Weights of a small contrastive audio-text model.
Model: 22.8M parameters, encoder arch gmlp, encoder patch size [16, 8], encoder layers 8, encoder width 512, text encoder width 320, text encoder layers 8, text encoder norm rmsnorm, text encoder activation gelu.
Training: adamw at rate 0.0012, batches of 128.
Data: trained on synthesized solo parts of chorales (CocoChorales), 39062 training examples, 15.1 epochs.
Rows from block 4 of the audio encoder of a small contrastive audio-text model, named by matrix and row number. Rows with one number belong to one neuron. Each number is 500 + 25 x the weight over its row's rms, rounded and kept within 0 to 999. All counts start at 0. Numbers have three digits each. After the name is the row's rms in percent of the matrix's.
After each neuron's rows are labels from the 100 clips, of 14976, where the neuron reaches its largest size: "top examples" is what is common among them; "band" is the frequency band that holds the peak. Only what is clearly more common there than usual is listed. The data: synthesized solo parts of chorales (CocoChorales).
# u: gMLP up (value half) (encoder.blocks.4.mixer.u.weight, 1024x512), inputs 103-205
# v: gMLP up (gate half) (encoder.blocks.4.mixer.v.weight, 1024x512), inputs 103-205
# out: gMLP down (encoder.blocks.4.mixer.out.weight, 512x1024, transposed), outputs 103-205

u.136 081:521518488494531456467507460512503483495484511509490497431510492501450498446510503489510464551452499458508490499480503491505527511493461528499524502514561473562527526494512489525476540491513524494513493508497509525495499502485469523534452588476489492505534531473510473495475535538452524505454501533517476484457
v.136 102:486529467475454473475567495494485465496500524547529469453471466495483541501480508491485526505504487493516485517519416461507507485505452534453486480498522467535521483487498541525462513509539534495519488491523468513500505519469494502526477552483483495541537512503493462490497532532497540543512517496503523519496
out.136 045:490529493508471481514497492496516462501551541513540496501507461466501486507509552513514510520518518515500495481549460428496496474445480541476497506481508488513519444436495527504466508495512524485515509484499504512509463522475496514518501519505491522506511504508516474515484490499459505529495501505535535508540
top examples: note A4; note F#5
band: 2000 to 4000 Hz

u.570 124:490511477512543491471532483486500494528482511484469502485540520484537503513519487501500485539483460489472495475500427520485547505494448491501492486556529476558520510519514500492515519461486511491560521518494492486487483519497488479461440575517508456472524516490490520474480481508488492506497465527539502484408
v.570 115:478511488530507501481491486505510485500513510480481511503487535490503518486523450499505498508474479477494486476464451512486507506526492512507521468549525495542524528534513488467501522491480530506539501482498510449520498515493469472491454560506524496480539520529468516453491480523549442506500498489538485472426
out.570 170:523499484532537528512490540498530539474498469509494527525496490493458472520496483482467515473492504507493502519497516522519476496521510467501501502464448520488457467486532494485514523531453497524530535464495513449544516454520532521478502500500488523482482472477521510523513465454506496490459513491519463467510
top examples: tuba; note E3; note F3; note D#3
band: 250 to 500 Hz

u.527 109:549534447514501485485500479523539526515504501510512529485516506508515491485507508522505496503511457476538525505463511491524508466509538517493512510530484450505490473498499573527522484511526548470546483481485506527495486512500484502532458501529496502508512503459464512486525499500474511487446477472505514508488
v.527 102:495507475483510493536504504508483482559461520497471469453469477502480517465534458513541480562429480528521511498499504472523471502493481566518480488493517506553481482507498513511527538471447494469512479541509506493465470464490453471512504546476523474457530559489512507417544536514488507500482500519542572495487
out.527 115:470511513529500497498505504497494510505503516522468475490483438426498487496526540560491491511483484563482504506508518454493477495501484499483500477456479492516476423487522541496512523531508490484491491472457534517538469488489473465523516511538514496476473504521485543510518500491504483503476479509509522503518
top examples: horn; note G#4; note F#4; note E4
band: 2000 to 4000 Hz

u.686 087:528516496461521500465512489493525467523503538547506501447457521497502502469514505456503467526489494477525468529484502502485518477464478513510492503528522482535541534488510503532480481476497554480551500525518491505480512487498469516503436521467511477503527490502479450447502537518446558527464464511466469524464
v.686 095:510555517468501486503524481523482474528461554521532452493490432516467512488473507517537500559486556510543528524546516468530506476456478525447511514483539534510515488495508514526505493532534559500508478482530535532525489516494496489480497531485508544503483550471499466469516523475481538542500499473538514527503
out.686 036:525559498484498504502510457526487520508464517520486459487483533556458475528500516514579451517443526547513526528457563470519517503481486537521474505468484498508453475479457517505523501497506462502490482514508515518483501462491473514542538529459486474486474497500563506487503537509544499500513524491511553533492
top examples: note F5; violin
band: 2000 to 4000 Hz

u.176 088:493524484489523473451525486492459474534483519496513518495499499486483532454534472485488513518534491454552518507499506517499493464510497545533493508537520452496497477466500479500485485483472526529514488521501501506462543452497495535526489522494504527528551501469476447472477484534468514522449512527512487479498
v.176 072:512497523481474476469513470543468467516503498490538483480520533544491527460496479480479499491476532490518506517520507533497529509511457493522544467508556524533504493488491488474484505507508516491515486517511509521479510514500454504519476519460533512508490520491485487433497520506481517484489502518483523525492
out.176 058:499502552517490498524469532490477497480554506486561536495524492496521490510519549518509515508496478544469491485543542488466451490541474467487515484488487496453524484518530530504496516506516475485493513476478519513509478508513482503517522502498485492501461466556492491499526492509489426497497496507493541545516
top examples: note A4; oboe; note B4; note A#4
band: 2000 to 4000 Hz

u.482 156:552549501513522486488497490482510450473504500503482484486480521561479482510519536454484482486459497499509513503473503462521491512478489487528492453555502461513503490483484519495543513454523509523501507548500489489494517501451508527485477501467487472549493475516479483480490537518488504547490512500544495493492
v.482 137:526525467494511489494503493478500450488513493524512461482485487530471476534501538455465490482498508497491506520493468472527504515482487491525472466548495481495500468453465513523513476461507514527550518551498488467500502479459493550489457502474474469577518469535450497474499527526477516525484509499540486501506
out.482 219:531486472491568511521508482474558463498500497543497467479480498524516471514493525513455474516486512502528490510503504481514512489460489467501453509523486510492493474479475448507514485457517528543518507521509513508536503474459534530442462488488502472501521480504506507506485528476484529493528487499521482465518
top examples: note F5; note F4; trombone; trumpet
band: 1000 to 2000 Hz

u.246 079:520540522468516473479541461472494500519491542509500490456529521518514480499529512490504486535500522497534508517492482504512505449454464537465554466519527484507504532507474516537473484457519559505521480526474452520515520487491508504494460539498488510520540500510497464468476504523462545548478493507507551500450
v.246 110:489536515476473465487529477523477460482499513503548461483475476508469528496491522525498505538486510528524506526514451456522479483502458531450525492479527509525570489486523505513491515538537517482501500501521506524501463533467491488521482541478482490512484508487463468509508527507504522549501510478538507532507
out.246 035:476511493482496481501502494500494455522539520521522463509505443471505510509500547526496490517523516508510504521530477419492513448493469511448498503489532492525517466486476519502477524497508515510527501468515462488512481505482517515519461499529505517504509518507482490539460450482480551571495505500508509529547
top examples: note A4; oboe
band: 250 to 500 Hz

u.43 082:547520478463513462470499466482501478512497512495487507490513505523501512492485476444518516510474541450495460473482485481477547482491525518540521513555496516533525516454489525501519486511512545488539496522511491470523495495532508496489498530486495468505478504503526489478486517519507524489461475546519476495457
v.43 102:479523471485489458484516471467505482496501525567522464478480488480480537504508515490511479526494475468510488490507456471496485474479444545478516476495532476551537476504490516544471501492540541497528469511508453528484497497481467529493461515495496482539528503513453453508490518542473556528501497502512525531486
out.43 018:491501529496516507515529489482501498504476496487503463482506485499524481546535499536501480467505466521467488495530496463508506471522503444506531438486503499482533499526459508503478433435470481527494493492489486511479530469508475500475516457516503461481498470544473569511466525502477473515519540469503556523483
top examples: note F5; note D#5
band: 2000 to 4000 Hz

u.475 143:525540437550491529495516502501503489474485498508472524539511501536453487524550505466515470462505511503500542533488493488525525541511543509516496481487462486468478463432482500535454477516518468530500488528462471482534492440501518497540510484522491487524518542493468540523490485506540488523425538502504493499523
v.475 126:551496476523518533505520481483536508502494495503509527537505514532463498521530503452486516449496549483518515545490473496499524496517563493551493463521481463464468497474474505532520480509476474524547515509483476442521477447475514513516473511511453513521525470475501526521501483527511472509492510496499471489531
out.475 188:525437520494538553547473523483544504482513494479527527529538517523538500504477508509507529487513528454505492448528487502495540484500497460471489513516474526454510558528496478491511471457523468521478495517528502482512496519511546507464522470488495492480527492490532541503482484492473478493526525489501512478511
top examples: note F5; note G5; note F4
band: 1000 to 2000 Hz

u.206 080:514525503506519503447484484495525510519508517523492491490453510478523515506515509460515490495484499498506486536507528497496452474468489514502479467499562456524504514520488474494521495489495501491530494518485523509491536499458480533486483510489539450511510527551484452453481499492481572524498495490519482526466
v.206 114:517536521460501520512524509493487470523502534490507456473502473511481503478488505509504497549448550521547522509537480464541489482469480554458485521469509516497533473474507511561517517492501525491496445497511512482509456509503504491485471536471484516475489530521503475512513528523478526537478506494562521524524
out.206 037:508466528495454500527539524488491505502522486500500481495521516505498503478520479512536501494541460481496486459461468537474550488496467528490491516516488487559505565501511472501506495470529527507482517516524493537512520494492506491540488499516478526522535498486514534479466495482527477464511514476498525491492
top examples: note A4; flute; note B4; saxophone
band: 2000 to 4000 Hz

u.33 106:542538449490485511497509493520533524532478490488507511510506514494516468499513514511480472539487482463521517508501526480530492483497534540496521501511496456521516477487526541506532489512526516478543513483469475531486512480491466506525433523489499517519472489461498516508508511500482508495465500470485534522478
v.33 103:524524471474522479512533498489484527530479551499476475446478477495489507476546505531509468562436447518508505499510528481545468458483490535504454483501493513532516470493516541513526506515471500444506480534484499524477501457463451494525495514469509478477503553513510512472517555530496524491477485535553546527483
out.33 106:458507506529497478508511497508494503497508517524465467476490452440501486503524536565491497512485470573489504492508507456497477494499475503493495467455482493518487441493519546488502526505521487495489493477456526529526484489486473459516514512527520471482472502528488545510525505501504492516477489495523539507507
top examples: horn; note E4; note F4; note F#4
band: 2000 to 4000 Hz

u.334 094:535567425481502516460490490492519499515449498493517476497489531492522483518504509519473486570494476499503503509473523481487485491498502514521471503532487507480524488527480592516521488464540552467544516498480480542479496491482457473515438482501502485473497471451475508476489539508503527495489505459522536506480
v.334 109:515541459490514506502523490485482444557475525521485449460483462494496500484538527540527469577442497519512494490509490478551505465473507550477461485465493508542498479496471549508521495507516509487520453513477501523496472467477483470517468517491498491478539545502485492490522523545488535536482509491558564502483
out.334 066:477531514500498479516507487511491510516496519532449475488484474445489492531503511522468510513487487544471513505502509455497455474492491500497483485469491484494462463479515543491495506507497493471496487488457549525522511496493478477541525520532515486495483500509501535501577533494513511495481485497506519506499
top examples: horn; note G#4; note F4; note E4
band: 2000 to 4000 Hz

u.414 119:515526496489534452514492530511512444488522526549481507476485527521483543469515502467507459518476509502476473526479531522498479495507442540518472477515516499547562514496515473545476527493484516500517506512499495535532530466476500538498484550455489499511509485536501472443507526497472502531441470496496510549450
v.414 103:546491493467535474516496491515534469504493533520484500436458512504489537473517471511515436509487519535534518529485510467534459509486471519528511505500520509517519473483520461541532516462490522480497479480496536496469500452478498484504514526420466508493480513538505465466517567504498505481501467471521495529465
out.414 147:526498522496526494531466488493521487440553524504500503465470496519498474520524548513493447506469503532493467536517511513484453492490447495505516488487496514482512472488516451501517534473488478506499517472515506504505511485477508533495531510460484430534471471553515469500502521475501458520528486491516514538505
top examples: note A4; note G4; note B4
band: 1000 to 2000 Hz

u.240 080:558512482477532476531504543501483503536482505508524487477533495534500479467537469474530527521460464482524521499498520498509502479429514566496518451519510510505543485463521535510516473502519567515476498525497511530497481507518492507515469490503488475518535537478506477485552487502437529522445473502515550519463
v.240 076:509542479477474473497518510488487498511479521507493470459503469484515530480490507532511486570490509513543513499522509457527465443484461532488489509492488503535518458515502527523508522511494533495535477509518504576491458455476469471509463549535486514471520514528475507483512526515487521511470510509543518526485
out.240 038:487501534530490512522502504454519550442493488521483487472496502467472499589457517504453508443494524522469503510502514461504501484518506437521498532496478474518485484499487496502529487521495465488530484481478509484518486474471476479469522505535503504510463445513504484505469533504561518523506527495498466493502
top examples: horn; note A#4; note G#4
band: 2000 to 4000 Hz

u.24 085:522529454497514510495540513510492487564484516541476477495528506505480503461545485474478503536478472511521475486508484490479498501479446512503532473522518499537524517480503496538492510498499521491531466507501514535470473468492499492534458545478498518490566529475476497436503509499458528508424489520515525467483
v.24 106:506535520463525502508544473509495477513474534523503457482479471509472503491491485497522521530507555520524543526539495459546511485433481552451528486487558544533562493486505502523492488516493548489506482499511525516504451549514501483486482547475517535507496545480483469497531539499481523565504490466544495509512
out.24 026:499510501498450535503503536491495488549525517497529475518515480499487502510496521509533528478499528468529500522486514477493540482523513518473487546489476510471482484507449478477474503505508472499488514478444508485494522504475485507572484473526484500470540502460494519511470483495496530479511570511498499509525
top examples: tuba; note B3; note D4; note C4
band: 2000 to 4000 Hz

u.267 140:550571511486500499500491501452493480514496501527505489476470490524503473527526538486464444487471505526506509516486493491501506512485482506507507473535510534519517459482514504478506505501495515505486475522490490500494493502500440516489476506504506435520476485516503469477533530548445505539483476517561486494495
v.267 116:521548488466470502472482511480479467486518500506523448478485467515496493530505562507499480508475491527484533497500482473528473460502525494499513490487453483519492441466463553487497506480492508515525497530475452454521470487470443488519469506503507495514515474547474486500505497540493479536486549519569505522514
out.267 177:529506482506521515494494509448524463517501519530507478470481486503534459507530562492482434479507533511488509535477519471505480509495471462491489499527490451496505477467484468501533505478479495549496529480480483485525513473442482516508468487507511471511493483537463487505463483496489478532507514529529462464520
top examples: note F5; note D#5; trumpet
band: 1000 to 2000 Hz