config = dict(
    model='contrastive audio-text model',
    dataset='synthesized solo parts of chorales (CocoChorales)',
    train_examples=39062,
    noise_aug=0.01,
    time_shift_ms=50,
    n_mels=64,
    hop_length=320,
    input='log_mel',
    spec_augment=False,
    win_length=400,
    tokenizer='word',
    vocab_size=56,
    loss='sigmoid',
    embed_dim=256,
    encoder_arch='gmlp',
    encoder_norm='layernorm',
    encoder_mlp_ratio=4,
    encoder_patch_size=[16, 8],
    encoder_layers=8,
    encoder_width=512,
    text_encoder_causal=True,
    text_encoder_width=320,
    text_encoder_layers=8,
    text_encoder_norm='rmsnorm',
    text_encoder_norm_position='res_post',
    text_encoder_activation='gelu',
    text_encoder_mlp_ratio=4,
    text_encoder_head_dim=64,
    text_encoder_fused_qkv=True,
    text_encoder_bias='all',
    text_encoder_qk_norm=True,
    text_encoder_parallel_block=False,
    text_encoder_inner_norm=False,
    text_encoder_drop_path=0.05,
    text_encoder_positions='learned',
    residual_init='scaled_by_depth',
    optimizer='adamw',
    lr=0.0012,
    beta1=0.95,
    beta2=0.999,
    eps=1e-10,
    grad_clip=1.0,
    steps=4600,
    batch_size=128,
    epochs=15.1,
    lr_schedule='linear',
    final_lr_fraction=0.01,
    warmup_steps=230,
    weight_decay=0.5,
)
Rows from block 3 of the audio encoder of a small contrastive audio-text model, named by matrix and row number. Rows with one number belong to one neuron. Each number is 50 + 15 x the weight over its row's rms, rounded and kept within 0 to 99. All counts start at 0.
After each neuron's rows are labels from the 100 clips, of 14976, where the neuron reaches its largest size: "lies over" is the class under the peak. Only what is clearly more common there than usual is listed. The data: synthesized solo parts of chorales (CocoChorales).
# u: gMLP up (value half) (encoder.blocks.3.mixer.u.weight, 1024x512), inputs 384-511
# v: gMLP up (gate half) (encoder.blocks.3.mixer.v.weight, 1024x512), inputs 384-511
# out: gMLP down (encoder.blocks.3.mixer.out.weight, 512x1024, transposed), outputs 384-511

u.294:62 43 53 49 53 55 44 41 69 39 50 41 48 39 71 39 82 60 66 22 40 45 77 54 64 37 46 51 44 38 34 69 53 68 32 26 51 70 51 45 36 49 53 53 55 61 32 46 48 44 28 41 45 49 64 33 61 41 77 67 29 29 43 54 36 44 43 74 36 81 48 88 50 45 34 35 34 45 78 72 28 38 66 54 50 40 62 45 57 48 29 45 52 63 74 19 10 55 27 60 52 28 45 70 58 57 67 35 44 24 65 55 20 87 30 51 60 45 55 49 66 45 59 42 50 64 35 38
v.294:60 50 60 27 29 71 39 52 66 67 45 48 52 41 49 63 80 56 50 53 51 78 53 52 25 61 69 46 63 36 71 67 45 34 57 68 57 75 59 38 81 34 55 71 73 63 59 49 51 49 35 48 66 51 66 36 59 53 41 45 58 36 23 33 14 52 62 35 58 36 41 34 54 60 52 53 65 78 36 68 48 47 76 37 51 84 48 72 52 56 57 61 33 44 82 49 39 43 43 65 62 30 63 56 36 43 64 21 59 61 43 55 32 45 56 26 61 57 69 82 45 49 66 42 45 55 48 52
out.294:28 61 63 47 59 70 67 13 47 46 21 47 55 46 52 50 75 39 46 49 44 35 65 45 52 51 50 41 56 27 40 65 56 58 68 44 41 69 47 53 41 59 72 47 52 81 46 65 31 59 70 52 43 36 70 48 48 50 31 71 50 42 41 44 51 47 45 79 21 51 51 68 48 51 37 36 59 63 73 47 35 67 57 38 36 31 54 41 52 51 40 26 49 54 96 47 12 48 47 77 30 57 59 47 92 59 54 38 34 44 63 58 19 67 31 48 57 45 51 59 49 44 57 36 52 69 63 43
lies over: silence

u.723:40 67 74 31 49 62 25 41 54 50 50 42 61 18 84 33 79 78 31 37 53 39 73 73 57 38 72 49 46 20 54 67 42 59 54 61 38 65 48 24 63 66 27 70 54 46 69 33 28 30 66 59 55 29 64 47 77 60 61 60 34 16 36 60 37 28 39 39 65 32 45 71 36 57 39 56 56 46 63 72 28 43 70 43 54 31 49 66 45 34 48 69 72 79 65 34 26 29 49 64 73 40 56 78 41 49 50 42 51 54 36 59 17 58 54 49 59 63 67 67 58 55 55 31 42 49 52 72
v.723:75 64 28 43 68 27 47 70 12 50 34 57 32 43 45 51 30 63 60 45 26 49 63 41 49 18 70 44 44 48 41 38 58 29 66 41 61 38 30 57 50 50 32 39 52 39 28 17 54 39 34 44 32 73 44 48 61 59 42 55 28 58 58 69 82 64 44 68 54 66 71 43 25 56 29 20 23 40 53 64 73 15 49 53 44 50 67 47 54 68 63 32 57 42 41 15 35 65 36 42 39 41 49 50 36 38 47 44 58 62 54 39 41 47 46 44 55 64 56 47 66 54 60 51 69 47 35 87
out.723:60 55 72 39 44 52 00 25 49 45 60 43 65 44 53 47 62 28 36 52 50 44 44 57 62 55 65 41 41 38 73 24 36 40 49 69 44 65 69 28 51 48 39 53 71 33 67 46 40 67 43 52 43 31 64 54 65 48 68 62 43 39 51 45 58 52 53 00 64 45 60 52 48 30 49 72 30 59 59 62 44 65 57 57 58 57 61 72 39 50 32 70 52 41 38 47 54 12 64 39 74 20 62 39 12 46 47 45 56 60 60 51 31 36 71 67 57 50 39 48 49 53 56 50 51 67 48 53
lies over: silence

u.44:45 62 52 56 48 49 68 26 45 44 54 61 46 49 59 17 58 60 23 41 50 52 55 65 50 63 50 60 65 42 52 78 44 72 51 44 67 54 50 39 56 36 48 32 60 22 38 58 46 68 82 48 23 28 80 49 77 42 41 59 40 31 61 62 40 60 11 60 54 65 61 69 48 70 45 40 34 51 51 70 41 65 69 76 69 59 56 59 38 53 40 50 53 61 60 49 30 58 56 67 59 17 47 81 41 40 57 66 37 10 41 31 09 61 52 66 54 37 50 51 32 57 55 37 50 71 37 45
v.44:38 43 46 38 50 73 50 46 53 65 62 40 46 75 42 62 42 37 55 42 64 52 49 37 33 67 55 35 46 47 60 56 68 57 19 51 58 44 33 40 57 39 58 50 32 57 67 79 52 71 18 18 56 50 44 43 39 57 40 52 56 68 33 47 27 63 48 64 61 39 32 38 82 49 28 54 62 56 41 54 75 48 35 44 66 73 55 24 65 47 53 60 37 12 56 49 42 55 44 60 45 43 35 61 54 17 56 31 28 51 33 51 52 49 51 57 68 17 40 20 58 56 29 73 67 21 41 52
out.44:43 55 40 38 48 54 15 49 65 47 55 46 65 46 73 43 50 53 32 50 33 28 58 68 63 47 45 56 38 34 42 71 63 60 36 66 27 73 62 28 67 84 35 44 49 00 46 22 48 38 69 54 51 35 41 51 50 68 62 60 58 43 47 52 56 41 48 04 68 46 60 57 37 35 46 54 66 55 52 68 36 31 71 59 60 41 55 73 56 35 43 77 54 59 60 40 18 19 34 44 66 61 45 59 30 35 87 48 54 52 56 81 52 64 70 45 39 41 37 53 46 47 48 76 38 77 49 45
lies over: silence

u.203:66 72 67 31 67 61 46 40 53 52 77 52 67 25 74 34 83 62 52 58 21 57 73 56 39 23 58 55 60 47 40 62 53 46 41 49 49 70 44 42 43 57 43 74 45 73 58 37 50 36 67 59 48 29 68 41 34 58 59 71 55 50 15 53 60 41 27 56 53 48 67 62 32 62 35 43 53 75 55 63 36 46 78 56 44 43 56 51 40 38 47 75 70 71 46 40 36 38 53 66 45 38 52 95 47 47 42 22 47 27 60 58 31 63 50 68 49 60 52 49 62 66 57 31 26 72 45 56
v.203:54 55 63 47 34 77 65 36 57 56 71 19 51 78 40 89 23 47 58 47 69 70 34 25 55 53 50 71 71 62 40 59 78 50 55 13 56 53 51 59 20 23 68 59 40 48 50 58 54 53 52 38 64 67 42 59 25 74 55 77 67 62 20 03 31 68 67 60 64 42 38 46 64 43 23 54 47 66 55 34 61 46 50 51 32 50 78 26 75 48 55 59 33 54 74 25 46 31 52 45 41 59 48 64 39 32 76 45 26 18 30 50 79 60 57 46 46 54 56 32 51 65 41 55 54 55 78 31
out.203:49 50 61 39 37 54 00 45 48 50 44 50 51 31 73 38 64 56 41 44 59 53 70 58 56 45 63 48 59 42 64 69 48 52 58 79 50 62 51 06 69 69 35 48 63 24 55 36 42 35 65 62 48 43 53 47 71 52 45 53 38 40 50 62 42 47 59 00 80 50 52 52 39 63 49 58 61 52 47 63 49 45 62 47 48 37 48 92 48 45 52 65 47 54 61 52 40 13 49 61 81 46 47 60 05 51 58 53 58 44 49 59 36 38 62 41 58 47 61 63 53 52 51 53 40 58 50 65
lies over: silence

u.212:39 57 54 41 78 44 29 48 50 51 92 65 51 48 94 24 68 35 40 34 42 58 65 55 51 63 46 66 66 36 25 54 50 97 63 42 40 47 61 37 39 60 32 48 42 44 24 51 45 47 65 54 63 59 70 43 48 42 56 57 44 55 41 57 31 57 54 56 48 75 38 43 43 41 19 45 39 63 43 72 37 47 64 41 48 35 40 41 40 28 62 44 58 59 70 30 42 52 57 61 41 46 69 56 59 37 55 61 48 07 57 46 41 72 28 77 39 42 35 76 32 43 56 36 52 32 40 26
v.212:45 41 42 74 61 55 51 26 48 43 30 14 33 35 68 53 57 59 60 56 57 40 77 37 47 45 52 78 64 46 30 70 65 63 55 32 47 67 54 43 41 56 36 40 44 55 35 43 40 38 39 42 45 65 24 52 52 58 60 68 71 39 28 37 36 55 38 73 26 49 32 90 58 35 33 28 47 34 74 48 65 59 39 23 36 40 66 45 33 48 56 64 45 53 71 61 44 44 39 51 69 56 36 46 95 40 76 50 36 37 49 29 27 54 57 46 37 26 54 41 58 44 29 55 36 39 58 38
out.212:76 57 66 09 55 65 56 36 33 47 32 31 55 39 43 35 58 55 53 26 27 64 44 28 51 34 58 68 20 25 48 18 33 06 28 45 64 21 33 50 74 62 51 60 28 41 59 37 52 46 47 65 49 43 48 55 72 64 09 49 60 47 48 67 70 14 52 53 58 40 68 44 31 60 60 22 43 49 53 36 40 27 44 86 44 57 61 38 43 66 48 26 50 69 47 34 65 67 55 49 41 30 49 49 56 61 38 31 45 70 64 67 65 59 50 28 14 79 44 50 51 67 37 46 51 63 54 38
lies over: C#5

u.760:40 57 79 59 68 57 38 32 44 59 79 17 56 19 68 12 67 55 30 43 45 39 62 66 59 33 60 66 69 58 44 78 63 51 41 38 50 50 53 24 53 49 45 58 48 53 55 53 37 43 47 64 56 51 55 51 38 47 76 52 38 46 12 45 61 44 24 63 45 65 69 90 52 50 45 59 56 49 66 68 46 56 57 39 40 38 76 49 58 33 40 51 51 71 55 18 31 44 42 50 62 42 48 72 51 45 67 32 18 17 64 56 29 60 50 55 62 35 37 48 55 30 59 44 36 26 47 49
v.760:30 36 50 47 16 63 60 50 76 63 31 40 62 48 47 58 56 55 58 34 66 43 42 38 41 80 51 33 54 48 57 59 40 55 54 30 32 45 55 66 74 31 68 49 68 60 62 48 52 52 25 29 61 50 57 25 48 38 30 40 61 65 68 46 17 51 65 71 55 40 42 33 61 64 50 51 81 44 23 43 60 57 71 33 49 51 54 64 57 59 55 64 56 35 55 59 34 63 64 46 67 59 42 31 51 41 33 20 44 71 32 57 68 49 36 41 58 48 42 54 54 54 67 52 43 59 41 29
out.760:51 59 65 36 41 53 13 34 45 46 40 59 58 32 78 29 83 50 35 42 42 46 79 63 58 45 48 53 46 28 57 56 42 56 44 63 48 70 44 16 55 78 43 57 67 38 61 37 34 43 73 58 49 38 74 58 66 51 38 54 42 26 48 54 43 40 48 05 61 48 72 60 36 56 34 54 66 56 59 73 32 46 70 55 57 32 56 71 46 32 43 58 44 67 70 32 34 37 56 71 70 41 41 70 20 53 65 37 41 37 61 70 31 43 56 49 57 46 53 61 52 53 60 52 43 80 47 57
lies over: silence

u.715:63 71 77 28 32 85 34 26 64 59 37 50 59 50 62 33 80 45 24 54 51 53 77 84 72 45 64 44 51 45 40 44 47 48 47 53 47 56 54 29 36 56 34 54 87 37 49 62 54 70 66 64 77 45 61 35 67 43 76 76 52 31 50 57 40 59 63 38 59 30 55 72 31 53 49 58 37 64 49 78 53 59 58 25 56 50 54 63 48 61 58 55 69 62 43 35 54 24 17 58 48 35 26 44 50 85 40 69 35 51 57 59 25 33 69 51 58 59 23 40 51 52 47 45 46 51 34 32
v.715:48 72 38 37 48 52 63 35 78 39 53 70 70 25 62 31 45 57 55 58 26 39 46 34 22 36 47 78 75 68 29 49 34 50 38 59 39 33 62 52 41 68 55 61 38 60 40 53 60 44 37 75 52 62 28 59 46 49 53 42 58 75 59 31 28 20 62 64 43 11 38 58 50 43 66 44 10 63 41 47 25 92 57 64 49 83 72 44 53 65 43 63 11 50 38 37 81 45 30 68 26 58 75 60 56 35 67 42 56 82 28 39 26 56 72 57 24 54 33 46 30 32 47 58 23 54 48 52
out.715:65 55 58 41 36 35 07 39 52 37 55 59 51 31 69 33 62 34 50 56 43 33 84 50 46 48 34 49 92 55 60 70 59 39 30 76 55 38 57 25 73 60 33 41 44 37 52 47 42 50 28 44 56 55 58 41 62 48 57 67 54 66 57 59 54 51 56 00 76 59 70 48 48 50 22 77 51 48 50 44 40 44 67 57 55 63 61 68 63 60 52 63 41 64 37 49 45 50 56 74 85 59 53 52 17 56 67 51 50 32 51 61 30 41 71 64 69 47 68 52 55 45 51 52 43 22 58 71
lies over: silence; A#4